config.toml
model = "model that answers yes/no questions on an image's attributes"
dataset = "photos of plants and fungi (iNaturalist)"
train_examples = 90422
image_size = 24
crop_scale_min = 0.5
horizontal_flip = true
translate = 0.06
questions_per_image = 4
encoder_arch = "resnet"
encoder_norm = "layernorm"
encoder_activation = "silu"
encoder_depths = [7, 7]
encoder_kernel_size = 3
encoder_stem = "deep"
encoder_avg_pool_shortcut = false
encoder_widths = [64, 96]
fusion = "cross_attention"
fusion_encoder_width = 128
fusion_encoder_layers = 6
fusion_encoder_norm = "rmsnorm"
fusion_encoder_norm_position = "pre"
fusion_encoder_activation = "gelu_tanh"
fusion_encoder_mlp_ratio = 3
fusion_encoder_head_dim = 32
fusion_encoder_fused_qkv = false
fusion_encoder_bias = "none"
fusion_encoder_qk_norm = false
fusion_encoder_parallel_block = false
fusion_encoder_inner_norm = true
fusion_encoder_positions = "rope"
fusion_encoder_cross_attention_every = 1
init = "trunc_normal_002"
residual_init = "none"
optimizer = "adamw"
lr = 0.0025
beta1 = 0.95
beta2 = 0.98
eps = 1e-08
grad_clip = 1.0
magnitude_pruning = 0.3
steps = 7600
batch_size = 256
epochs = 21.5
lr_schedule = "cosine"
final_lr_fraction = 0
warmup_steps = 380
weight_decay = 0.2
Rows from block 11 of the image encoder, named by matrix and row number. Rows with one number belong to one channel. Each number is 500 + 40 x the weight over the matrix's rms, rounded and kept within 0 to 999. All counts start at 0. Numbers have three digits each.
# convs0: first 3x3 conv (encoder.blocks.11.convs.0.weight, 96x96x3x3), inputs 8-15, a 3x3 kernel for each
# convs1: second 3x3 conv (encoder.blocks.11.convs.1.weight, 96x96x3x3, transposed), outputs 8-15, a 3x3 kernel for each
convs0.0:528534524540549519547522540500500500500500500514512500500500486500534500539483500531543542536557537525555556520512522520524526525511527471457457461461458460464476500500500524517520500519515500523534536529524521536539
convs1.0:500500500490500491500489490446446449446437447449449443500500500500500513500500500483481481487486481484488488454449456452448447455447458500491500500500500500500500487500490500494494490490489494500500500500490500500500
convs0.1:500500460472460465500463459500500500482472500500500500500500500513500500500470500460500500476457500500500466500500500500484500500500500526519558530540530532529538476456458450500500469500457500500500500500500513500500
convs1.1:500500511512500500509500510539546539548551547539551538500507507500500500500500500500500509500517510509508500552557541555566561552555551500500500500500500500494492500500500500500500500500500500500500509507500500500500
convs0.2:512528554500535545527533530500500478500500500479500489515530500534565533531537544500500500500500485500479500500500483500519500483500500457445444457470451453459448515527515515522514517500513487500478500500475477500500
convs1.2:507500500500500500500500500466459463458455462468460459500509500500509500500500500500500500489500500500500500466460460454454453454462460500500489500500500486500500488490489482486486488500483500500500500500500500500500
convs0.3:517538534500528542538528527522500500500516500500489512522500500511500483516511500520534533548557550543544545519523518500500518485512514466468467474475458483489474518522521500500500528513513534516518527533528519530519
convs1.3:500500492500487500500500500453438448435437441446446448500500500500500500500500500484481485479486484490486481460452460451449451458452457500500500500500500500500500487489489489488489500485484500491500500500500493500500
convs0.4:534527514540524536519545538523521537520512527527527512500519500489500500500500500500543541520539531529529524500486500500500500500486500475500479454500462463489500518520522500526512500500515517532500536543529519521531
convs1.4:483475479478475475477480476444439445431432443437438444500500500500500500508500516482483485484481485482483481462447452452444448460451458500491500500500500500500506482500486489485488485481486493500500491500500492492500
convs0.5:445459462463459468474460473454439460454424438438461429500500500500500500500500479415404417409402428432404402500500489500482486500500489596588597602608614592600585453456454442437445446441459487473500500474485500481488
convs1.5:519520519519520500516525523604616602619612607606613603500500511513500500500500512514521522516529523512524518634639635636649642640637627526526521527500520521520519511515517500512517514507514524528519524519522519521519
convs0.6:525524500500532527500535500522521500532500500520515516500500500515500500500500520523500500526500527524525522521500500515516500500518523482500500500523500500500500515520500500500500500500480540531530529533524500536551
convs1.6:487480483486482486490480489460457459462461456462461454517500516500515515500500500481485482480487481482485491472472469478465470471461471500500500500500500500500500488484488500486482486500500500500500493500500500500500
convs0.7:500530522527519527523538511530539527515500500527511500500481476479483475483472514562541551542544534548532527500514500486485515500500500500500500527500486500528500512500516500500526513516500537512517511537527535500500
convs1.7:487481483486487482500500486511500500509500500500500510500500500500500500500500500512500500500500500506500500510507500510500500508511512518523521516519520512517522517517500521500523500516511510500500508500500509500500
convs0.8:461480443463476464457457451463476480476466483479463476500500500500500500500500500396396421392372405388367399500500500500500500500500500588605591568598591604588594481464487468480474472483500500500500500500500500500500
convs1.8:519519526500500519522522520598603614607606610599612602500500500511512500500509509523520518518521518517523519628635629644643638622639631500526500500522519521500523500500514513514514517500500516520518522515519513522520
convs0.9:500524532520516500532529500487500500487519500500500500500528500531516515500538500500500515517500500517488481500500518500500525500500500449449475454451476450457484500500500519500500500516512488500500487488481480500500
convs1.9:512517500510510512516511514474464465464458467476464467500500500500500500500500500500500486500500500500500500476475472470471473476471478500488500487486500500489500500489500494500494500495500500506500500500500500506500
convs0.10:543530519519500511516533517517500511500524500517500500500500485500489482500500489524535527553537519529523537530529549537524521520511519500479500472478500475460479514521512513522514486513500541523520533540529532528535
convs1.10:500500500500500500500500500450445449445433443448446449500500500500500500500500500487500486482480500483490488458453461456449456458454460500500500491500500500500500500500500485485489500489500500494500500500492500500492
convs0.11:500500500500500500500500500500518500482500500500500516500500500525500520500500512445432435439436426438416436500500500500500500483479486476478463460481482475476476485500500500480467481500500448462439451428443460464451
convs1.11:540542538541537539534534535500500500500500500500500500500500500500500500500500506500500500500500508500500500520523519500500500513519500487485490490500488500488484500500500492500500500500493500509500513513519500507507
convs0.12:521534516531526511526522528514518500500500516500500500500514500500500523500512517526536537545546539545528529511517528519520500516529537457471480453474485470459500517526517530529536517521522524530525525540525523500515
convs1.12:500500500500500500500500491449446455444441441450436448500500500500500500500500500483486486482484486484489483466455457457450457455460468500500500500491500492500500500488500494500484500485489500500500500492500493500500
convs0.13:520500531531535500515524500500500500500500500500500500500514500500500475500500500528500530519523526519544531511521515500500500500516500447461450455450462440453456537528513500500500530521525500500511500500500500533524
convs1.13:500489500500500491500500489445438444440433443446447445500500500500500500500500500487486492489484485486486487461447460454447449464451458500500500491500500500500487500500500489485482486494485500493487493493500491500500
convs0.14:473487477472487469480469482464445464458436453463467456487500475482488488500500500447423452441431434435440440500500500512500500500487500576566592583600581586574567461437446444431451451444453446462464452462463469450481
convs1.14:500520500500500500500520500597607598601615605600600600500500509507515508500500500517523519519523522519518522617630617630639621612625616500521500518524500517520500500500500500500500500507517522524521527520521518524525
convs0.15:453461471461460461474472456482500500500476500477500500500500520500500500483500500433414414396433414423421424471472500465482464476486485488477484471500500500500476500500500477500500500500500463450448449457461446446444
convs1.15:539532540541535542544542543524527532539539525523528529506507500500500500507508500508500512516508517514517511530533531544546539537539533489486488500500488487485484500500500500492500490492500509512500509500500506512500
convs0.16:542539530528528524532549534500500500513525515500500518500484473515500512500500500526537533542557500528542524523527528520522519518516528451443449483470460475460475500500517500500512516511516520500500500500485500487500
convs1.16:500500500500500500500500500451439452443431445449447451500500500500500494500500500479492492484484489487484488455452456451451454459453450500500500500500505500500500489488488500484500500500487500493493500500500491493500
convs0.17:500512500500515500500525500500528522532500529512527500537545527526538500515550512500500500500484500490500500500500476500500500500500500469457459463456470464465455518500500526500521514516500500500484512500500500500514
convs1.17:509511512518515508519511517476468476463466470474469471500500500500500500500500508500500500500492500500500488476473472474468471476470481500500481500500487483486481489500488490486491500484487500500500500500500505500500
convs0.18:530513519513522515536520526486500500500486478500500500500500500518500500517500500541545526500549541528528532488500500500500500511512500472500479500474500483481479518516530500532527500500524514512536519540516529522513
convs1.18:500500500489500500500500500440439451440442440452444447500500500500500500500500500500483487488486487489489500462458464450439456461455459500500500500500500500500500487500490500500489500493489500500500500500489500500500
convs0.19:452429418448454436453449435479479500500500500485500474500500500500500500500500500448425500437432437463428438500500482500500500500500500549541574538538555529543557455436449477440447452451442474500454468465500464484456
convs1.19:522530526525530516524532525573581579582589591583581576500515510513521510508509512513515509512500500512500500580582574592598592582588577500500500500500500500500500500500500500500500500487500500511500500500515512515500
convs0.20:500514500500500500525511518486468478482483478477500517500500500500500500481500500543550540540542522539531563500528530511500515534521500513513521475482500523518523536500500500516500500500500513500514500514500500500500
convs1.20:484478476486477474483487489520526520519525518525521522500500500500500500500500500507508500500500500500500500522519524516520522520518520500515510518526518521500500516521514516517516500521500511500507512509515510506512
convs0.21:522500500500521500514500500500527500500513526500526500500500500484500486500483480543538544500548557550568544500473500500477478488482484472500484483467500468454500536500522531517523521535500528500533522528532528500515
convs1.21:486490491489478485487487488466460458456450460462459459500510500500500511500500500487481489488483490491491485469465467457451464467463473500500483486485487488482482500489487500489485492490490500500500500500500500500493
convs0.22:440443447446434447446462452513500526533521526525511511455454434441442450452467449500500519500500500500500500445471469500465456483467466500500500500527517500524524500482500500478500511500500538545529519524535531533543
convs1.22:487494486500490493494500500500518500500500514500514508500489500500488500500488500500500510500500500510500500500500500500510512500500500521515508513516507515514515500507500500500511500509500488500500488500492489494494
convs0.23:520523513525527537512525532500500478500500500467500517500500500500500500500489515528534500517538500541524523500500500500500513500500500458475476479438441458472440500517500500514519517516500500500500500512471500500500
convs1.23:490490500500500500490500500447441449442437440446452446500500500500500500500500500484486492486489480482486488457446454453445451458451457491490500491490500500487500500500500500489500494500500500491490493490483491483492
convs0.24:464471469466485488474464482500482500482500500486488500500500500500500500500500500431415432400410448405404445520500500524500518521516513582595570591581582581574576481480472486455461469500474500500500473500500487483500
convs1.24:500521500517500500516520523595600601597607603595598601500512500510500500500500509524523520521520520527517518614628613632630628620624613500500524500520520500523529500517500508506500509516500515525517517515516516500518
convs0.25:481500500500522500500487476516500500525500500500512512500500500526528523527500517500500500517500521500513500464500476484473481481472488500500500525500500521518518487475466500458478480478471526500500514520512528514525
convs1.25:500492490491489485493490494486500488485486488490488485491500494500507500500500500493500494500500490490500493500500510508500500500500500500500508500500500500500500500500500500500500495495500500500500507511500500510507
convs0.26:511515500500525531500515500500500500500500500500500500514500515515519514500500500466466473484485474476500500532500538545552539521514548500500475500500500485489478485487500500500517500522488488500468479488487500500475
convs1.26:516522520522500515514522521500491490500500500489500500500500500500500500500509500500491500500500500500500500500500500500500500500500500500500500500500500492500500506500500500508500500500500512514512514500511507513517
convs0.27:519520500524500500500500524535529532568523533539530531500516500500519526500500521523526527535540525516549521500486500484487475500474487486500500500467485459471482500527527522500500500500500537537532518520539543500500
convs1.27:500484492484482486485487490451450447448437440458446447518513514514513514514509500487487479479485479488486490465454468460449459472458460500500500500500500500500500500477487482486485490500482500500500500500500500500500
convs0.28:480500500500483489480488487484521511519500519519523500500516500516500500500513500500500500500500485500500478500500486500489475500500500452462455466468459474484471500500500488500487500500479514500500500500500500500500
convs1.28:516512514519511513515515521473466468468458465469464469508500500500509500500500500500500500500500500500500500500476480480477486488482483482478479484477481483478484500500486500490500491490500494500500493500500500500493
convs0.29:517500500500500500521500520543532535520522518527534518500500485500500500500500500556557554546552559541539533473480475475482488475500483468473460479480472500483477480473485487476478488485500500530527500535500522529525
convs1.29:500484500486489500487489500465459464460457454460454465508500500500510500500500500491492492490500500493500492470466465469463470469459474500500508500500510500500513500492493493494486487489491500500500500500500500500500
convs0.30:475459464487475466477480470475458446442448462471461446483500472477484486478471475432412405406392407432405412500500517500500500520522500587596589576593596573589566472434451471449455456449483485471483477483483486466478
convs1.30:518500500522500500516500518609613607608614606615605607509513510500500500508512510524521520524517521523522515628644633646654640627639632500500526532526524522520520515511511511512516512500512522525521516519521522525521
convs0.31:522500520500500500500500500500500528500482500500500500500500500500500500500500500500525528539500525526537518517500523523500516500529500500483484484464472477484476500500500500526500500500511532537538531544534541528526
convs1.31:500500492500500500500500500447444446441438440452442452500500500500500500500500500491486482484487500482487490461457452449443450458455454500500500500500500500500500490500500500500490487500493492500500500500500489500500
convs0.32:486500482500482500500500500513514511500500515500518514489475470473477486475482500480475482500484486476500488475467474500486477487500481530500514520519529515537545462450450441461468456453454500524514500500500500500517
convs1.32:500495500500500500500500493500510500510500500509500500500500500500500500500500500488481483475483480485484480517524519526526527517518526500500500500500500500500500511505500507509500500500500500500500500500500495500500
convs0.33:525534524521516525531520525480457479477456471487468467500500500516525524519522500527515536529522526531527500512500500500500523525511500500514512500521522523517529474470455486474471466476470521523513523523500514525520
convs1.33:486485483483480488491486482508510500507500506508514508493493492500491500490500500500493500500487494493485490500512500500500511509500508500500500506510500500500500508511506508500511508507500508515510500513510512511505
convs0.34:532522520521531512500528515500500500500500500500500500500500500500484500500500481555567566556554567534559557516500511500500516500487500527500520541536512521500517500512500500500500500500500526530522554555538530521527
convs1.34:477480480473469471480475478488500500492500490493500500500500500500500500500509500500500500500500500500500500505500500500500500500500500509506506506510505511500507500500500500510509500494500510500507510512511505512500
convs0.35:481500500478500478500475500500483470500478500500470500516522500531500513515522513467464469455472500471442464500500500500482482481521500489483500477500500481500500500481500481500500482500500457452457471432500464467466
convs1.35:500500512507500500500508500518526515512524513500514519500506500500507506500500500487500488500500488491488485525533523531535527531535525489491489479491494483489486500500500500500488500500500500500500500500500500500500
convs0.36:435435440451445446450453451468500489476486482486476490500500500500500500500500500398417427402387406415408408524500500500518500500500486626607606620630626613614618483487465482487459500474475500500500500500479500500500
convs1.36:500500500522520500500521522611609612602611611606603605510500500512516500509514500522516525522523521526525519637646633644650650638644635535500500500528519521522500514511510500500512500500511518515520516516514521522522
convs0.37:500500516500500528500500500514500487500500500500500500500500500500500500517515500522500519500500523533500500500485500500500500512500500500488482487472479477469478522515519500519500517500500517519500500500500500520500
convs1.37:500500500500500507500500500456457463450448456453444452500500500500500500500500500493487489487490489500492500463459465454450456461458459492491500500500487500483500495500500500490500500494500489489493485490490500489493
convs0.38:543554549553545560547546541484500500500500500487500500500525500523500500524500500517500500524500500522534500534522528525529541527511522466478454471443456465456468528535547516543544519541518488500500479523500500520500
convs1.38:500500500489490500500500500473476475470471472476465486500500500500500500500494500500492493492500490500500492460460461455452454462459465511511506500500508500500506500500500500507500500500500500500490500500500500500500