A small model that answers yes/no questions on an image's attributes, trained from scratch: adamw at rate 0.0025.
Rows from block 8 of the image encoder of a small model that answers yes/no questions on an image's attributes, named by matrix and row number. Rows with one number belong to one channel. Each number is 128 + 32 x the weight over its row's rms, rounded and kept within 0 to 255. All counts start at 0. After the name is the row's rms in percent of the matrix's.
After each channel's rows are labels from the 100 images, of 14848, where the channel reaches its highest value: "place" is the part of the image that holds the peak. Only what is clearly more common there than usual is listed. The data: photos of plants and fungi (iNaturalist).
# convs0: first 3x3 conv (encoder.blocks.8.convs.0.weight, 96x96x3x3, each kernel summed), inputs 0-95
# convs1: second 3x3 conv (encoder.blocks.8.convs.1.weight, 96x96x3x3, transposed, each kernel summed), outputs 0-95

convs0.61 190 [107  99 107 106 104 186 123 104 177 103 117  91 160 139 110 110 126  97 110  85 112  98 152 111 103  89  92 115  95 131 101 173  90 148 110 100 166 101 170 207  94 194  98 118 160 173 113 103  89  95 198 112 112 156 125 182 117 112 125 122  96 190 124 205 124 141  90 154 115  97 173  78 103 110 116 109  95 124 148 161 103 114 146 172 111 119 103 133 114 170 111 186 142  91  89  90]
convs1.61 209 [172 164 154 154 152 126 154 156 104 156 133 164 186 175 153 147 155 165 154 160 152 162 167 147 146 174 158 149 154 138 156 151 168 130 171 157 151 162 112 183 149 102 170 153 114 192 147 170 162 155  94 163 180 196 185 192 161 172 158 148 158 117 146 128 143 129 163 184 148 154 106 161 150 166 201 152 151 148 117 114 153 149 166 110 148 135 151 147 165 155 150 103 137 163 128 152]
place: top right

convs0.62 084 [121 115 131 148  97 138 104 113 163 114 148  64 162 129  91 156  85 105  77 107  92 110 116 147 101  93  94 124  86  80 136 238 127 190 129 118 176 126 187 175 104 164 125 108 110 154 132 118 101  92 162 134  99 161 138 150 103 129 172 125 115 196 134 169  81 129  91 201 132 117 112  78  78 143 152 120 137 132 132 147 139 108 170 141 101 103 104 107 127 151  76 146 156 103  99  71]
convs1.62 132 [163 166 152 164 161 119 153 163 106 160 125 156 185 173 153 142 156 167 159 161 143 170 171 140 154 172 159 144 150 147 158 136 175 127 175 155 148 169 111 181 154 103 166 152 116 184 148 164 172 153  88 160 183 193 186 190 156 163 156 154 161 110 132 122 142 124 166 187 146 152 103 162 144 163 201 152 155 155 114 110 149 149 170 109 150 134 159 139 143 149 146 104 127 156 131 162]
place: bottom left

convs0.78 266 [110  98 108 111 121 193 139 102 179 104 117 101 157 139 105 115 143  94 120  92  99  92 159 122  94  98  91  90  94 145 106 160  96 143 117 101 165 107 177 192  95 189 110 136 156 188 135 111  84  91 196 108 103 148 139 179 109 112 129 105  97 183 126 196 140 135  92 168 115 102 180  77  91 116 118 116  95 127 163 166  99 112 142 179 117 109 109 142 113 156 129 180 143  82  84  83]
convs1.78 244 [171 162 153 156 151 129 155 157 106 154 135 164 185 175 154 148 158 165 155 159 154 165 171 148 147 173 159 150 152 140 155 155 167 138 170 155 153 161 114 186 150 107 169 156 120 191 148 168 161 156 100 163 180 193 185 193 162 178 158 148 159 123 151 131 143 134 165 183 151 154 111 158 152 163 198 151 149 147 122 118 151 150 164 112 151 139 153 147 165 157 148 102 143 164 128 151]
place: bottom right

convs0.81 125 [109  88 104 127 117 171 124 106 186 111 124  81 153 129  93 128 132 100 112  86  85  97 144 121  83  92  91  92  80 140 117 193  97 130 110  95 173 110 192 175  83 172 108 124 141 159 112 106  90  80 170 108 101 161 143 152 104 105 134 106  93 215 126 185 138  81  90 183 119 108 151  73  83 125 126 127 107 131 147 167 103  98 158 155 134 116 111 127 111 154 109 168 142  85  82  87]
convs1.81 167 [169 166 153 158 153 123 154 162 102 154 127 160 186 173 151 142 156 166 156 157 150 166 171 143 148 174 157 146 154 138 158 147 170 130 172 154 148 165 111 183 153 104 170 152 114 190 143 168 165 152  92 165 183 196 185 191 157 170 157 150 161 113 140 126 140 128 165 187 149 152 105 161 148 167 202 151 153 147 119 111 151 150 166 108 143 132 151 143 158 153 147  98 134 161 128 155]
place: top left

convs0.10 250 [111  99 107 101 126 190 147  87 180  99 117  81 161 118 111 110 148  94 127  94 101  97 161  86  97 100  89 101  93 147  97 141  94 121 111  96 156 107 177 188 111 183  96 130 155 179 138 102  80  86 187  94 105 134 132 197 117 117 111 113  96 176 128 199 142 127  90 156 113 102 183  90  80 113 120 107  90 127 144 164 111 105 142 166 108  99 115 139 107 165 132 177 143  84  88  90]
convs1.10 239 [175 163 154 155 152 126 153 157 105 156 133 164 184 175 155 150 156 163 153 160 152 164 167 149 147 172 156 150 154 139 156 156 166 136 171 156 153 163 115 183 149 104 171 155 119 191 147 168 163 156  97 165 180 194 185 188 163 174 159 148 159 123 147 128 143 131 162 183 153 154 110 159 154 165 201 151 151 146 119 118 155 153 167 113 150 138 153 146 165 154 148 103 140 163 131 152]
place: top right

convs0.65 138 [105  98  98 109 106 158 127 108 198 115 104  99 141 155 118 108 121 110 115  89 116  96 143 114 107 103 103 111 103  80  99 189  94 181 108 102 146  98 171 198  99 194  98 104 128 166 117  97  99 102 201 116 100 157 127 182 126 104 131 147 107 174 109 216 117 134 110 166 112 104 189  92 111 105  98 112 104 114 170 154 104 104 125 191 128 109 114 129 108 181 121 184 148 102 108 100]
convs1.65 174 [172 162 152 159 152 122 150 157 102 154 133 158 187 175 153 146 157 164 153 158 146 166 168 146 150 176 155 148 155 141 157 148 169 130 174 154 145 167 114 186 147 104 169 155 115 189 149 172 165 156  91 162 182 195 185 191 160 171 158 148 157 116 139 125 142 127 162 185 145 152 104 160 146 165 207 151 153 148 115 112 153 146 169 106 148 130 152 145 161 148 145 103 128 160 133 153]
place: top left

convs0.70 087 [112  98 112 115 123 179 126  90 151  89 110  72 141 150 112 156 134 124 124  79 104 108 151  45 120  94  86 142  95 161 111 110 112  89 117 112 130 110 151 195 129 166  89 114 171 166 129 103 103  87 154  91 107 151 127 187 136 142  76 140 116 209 115 161 133 165  95 124 117 112 150  78  47 123 116  93 113 104 115 117 116 122 171 126  89  38 134 130  96 128 141 173 111  96  86  95]
convs1.70 083 [188 167 152 146 133 117 136 145  85 158 128 160 191 175 139 132 140 149 128 165 160 151 151 155 133 175 154 137 131 125 148 156 157 128 170 149 146 151 124 172 134  98 171 139 100 176 128 173 154 156  62 176 182 201 183 181 157 182 158 151 146  99 151 127 128 110 153 194 148 140  89 159 152 164 226 156 149 143 109 106 155 153 156 108 128 130 128 128 162 144 131 110 128 177 107 152]
place: top right

convs0.52 109 [127 117 118 122 134 200 132  89 153 100 120  74 163 110 105 127 147 102 136  89  95 111 148  47 121  91  91 120  94 153 122 115 116 105  92 126 153 131 144 193  98 182 104 111 182 178 135  98  89  82 177  98 125 144 135 205 124 134  90 115 117 173 131 201 136 165  88 127 128 112 168  83  60 114 129  92 103 124 122 132 123 124 161 147  90  68 104 128  97 142 141 157 124  96  75  83]
convs1.52 128 [179 167 159 150 144 111 139 149  92 159 126 158 187 175 145 143 145 157 142 170 153 157 158 151 143 172 156 141 139 130 152 161 161 126 176 156 145 158 108 176 143  91 166 144 102 182 142 166 164 155  72 171 180 197 185 183 157 172 161 153 152 113 140 116 130 114 152 190 155 147  92 160 152 163 218 151 148 146 108 102 156 156 163 100 129 128 136 132 161 146 139 101 128 167 120 155]
place: bottom left

convs0.92 164 [118 102 108 120 114 189 125 103 185  94 133  96 162 150 103 131 137  99 115  91  97 100 144 130  89  95  81 100  89 143 116 183 100 152 124 114 171 113 178 195  81 191 125 130 156 181 134 111  86  83 196 116 110 154 130 173 106 111 141 107 104 198 129 202 139 134  91 168 121 108 162  77  91 130 130 121 113 133 148 169 121 118 151 170 119 109  87 132 117 147 115 176 129  79  80  85]
convs1.92 200 [171 162 154 158 152 124 153 159 107 157 128 163 186 174 152 144 156 167 154 160 150 165 170 145 149 174 158 148 153 139 157 152 169 134 171 154 152 163 113 185 153 104 168 155 117 191 144 168 166 155  94 166 182 193 186 191 160 174 159 150 160 116 147 128 140 129 164 185 150 154 106 158 151 164 199 151 151 148 118 115 152 150 166 110 148 133 154 144 158 155 148  99 139 163 129 153]
place: top left

convs0.88 153 [123 106 111 116 105 196 126 107 188 105 123  99 159 146 106 127 127 103 120 104 106 101 144  99 106  96  90 100 106 136 111 162  96 142 120 105 169 113 183 201  89 198 120 113 149 187 118 115  90  86 210 110 112 151 124 183 110 115 117 109 102 188 130 224 134 154  84 148 113 113 165  86  91 122 123 119 112 112 163 135 115 121 136 163 110 111  98 140 111 148 123 193 133  85  82  85]
convs1.88 189 [173 163 154 153 150 128 153 155 102 155 132 162 186 177 150 143 156 161 151 159 149 160 169 147 142 174 157 146 149 138 155 154 166 128 173 154 151 160 113 187 147 104 169 154 113 193 146 169 158 156  91 164 181 199 186 196 162 174 159 148 159 118 143 129 141 128 162 189 147 154 104 161 149 164 205 150 150 148 117 114 152 148 166 113 146 133 150 145 158 153 148 102 132 162 129 152]
place: bottom left

convs0.3 089 [122 110 122  98 109 202 111 110 161  98 118  80 171 121  90 130  89 103 104  89 106 111 133 106 122  85  96 135 100 126 125 125 120 127 117 123 137 123 163 219  84 191 111 108 183 176 115 109  95  82 183  97 129 190 117 188 119 142 123 129 110 207 135 210 107 175 101 108 111 118 149  94  90 127 132  97 121 129 147 131 125 130 161 135  96 118 111 129  89 137  92 190 108 105  74  91]
convs1.3 117 [175 170 160 149 145 110 143 153  91 159 123 154 188 169 141 138 149 158 142 163 151 160 160 145 146 174 159 138 143 129 151 160 168 127 167 160 143 160 104 168 146  93 164 141  99 184 143 171 162 148  73 167 182 197 181 189 151 179 155 152 155 114 133 122 139 121 158 192 154 148  89 160 151 167 216 150 150 149 108 102 156 155 165 101 128 128 133 133 161 147 142  99 128 167 123 158]
place: bottom left

convs0.76 147 [128 110 121 123 106 165 125 131 184 117 130 115 145 159 110 129 100 113 103  95 117 114 146 163  72 112  88 104  90 139 126 212 119 184 110 116 189 118 171 207  87 194 137 132 122 171 122 122 102  89 186 131 113 167 125 181  92 110 156  84 113 189 135 201 122 151  95 171 122 108 166  98 111 128 128 121 124 127 159 141 129 125 115 190 121 148  91 131 121 171  94 185 129  88  83  97]
convs1.76 169 [168 164 155 156 152 120 154 159 101 157 128 157 185 175 151 143 157 164 153 161 147 165 169 142 151 174 157 146 152 139 154 144 169 129 172 153 149 167 112 184 151 104 165 152 111 192 147 170 164 155  90 161 184 197 186 192 159 170 160 152 159 113 142 125 141 127 164 186 147 155 101 157 145 165 205 150 151 149 116 113 151 145 168 107 146 128 153 142 159 150 153 102 131 161 128 153]
place: top right

convs0.34 142 [107 112 114 123 114 174 129 117 187 106 114  77 151 135 102 121 115 110 116 100  91 106 147 115  84 111  83 100  82 119 109 195 108 170 107 112 176 111 180 179 119 184  99 114 139 173 122  95  95  91 182 116 104 156 151 181 100 103 149 116 115 193 121 191 118 120  92 189 111 110 180  95  93 119 124 108 108 124 173 161 113 106 136 191 114 135  99 127 103 185 116 180 149  91  87  93]
convs1.34 181 [172 163 152 159 152 124 153 160 105 157 132 160 182 175 156 145 157 166 154 161 145 166 169 147 150 175 156 147 157 141 156 146 170 129 175 154 148 168 113 185 148 104 170 156 114 188 147 168 166 152  94 163 183 194 186 191 157 170 156 150 157 113 143 127 141 127 163 185 147 149 104 160 146 164 203 151 154 149 116 112 153 148 169 110 149 130 156 143 158 150 146 103 128 162 133 154]
place: top left

convs0.35 265 [120  98 108 111 115 194 134 102 185  95 122  95 157 137 106 119 139  98 125  89 100 102 159 106  97 103  92  97  89 146 112 151  99 141 122 103 170 112 175 193  90 196 117 130 140 191 127 110  84  88 196 105 106 150 134 194 103 108 128 107  97 186 126 196 134 134  91 162 121 101 179  79  98 120 122 111  99 121 160 163 109 115 140 173 114 111 103 142 113 164 126 185 136  82  85  85]
convs1.35 249 [173 163 154 158 151 129 153 156 106 157 136 164 185 176 154 150 158 165 154 161 152 162 168 149 148 173 156 151 154 139 156 157 167 136 171 155 154 163 116 185 153 106 170 157 120 191 148 166 162 156  99 164 179 194 184 190 163 177 158 149 159 121 151 130 143 131 164 184 151 155 109 158 152 164 198 151 151 147 121 118 153 151 165 114 150 139 154 148 160 156 148 103 143 165 128 151]
place: top left

convs0.85 129 [117 120 108 121 108 158 121 112 192 100 131  84 154 135 102 121 112 114 110 100  95 100 132 137  72 105  92  89  93 112 124 198 105 197 114 117 142 125 183 195 105 188 110 111 142 173 135 104  99  92 198 120  96 160 141 172  85  95 138 112 123 187 126 193 128 130  86 194 111 104 172  98  91 131 129 117 111 124 175 174 129 112 145 175 110 111  87 131 118 152 107 170 139  87  91  88]
convs1.85 174 [172 162 151 160 152 122 153 159 104 161 128 161 184 174 154 145 157 165 155 163 146 168 171 144 153 171 155 148 154 143 156 148 170 129 175 154 150 168 115 186 151 104 170 156 115 190 146 165 167 154  94 162 182 196 189 189 158 169 157 150 160 117 142 127 143 127 161 186 146 150 102 158 148 164 202 150 154 150 117 113 152 148 167 112 146 134 158 144 152 149 151 107 128 160 135 153]
place: bottom right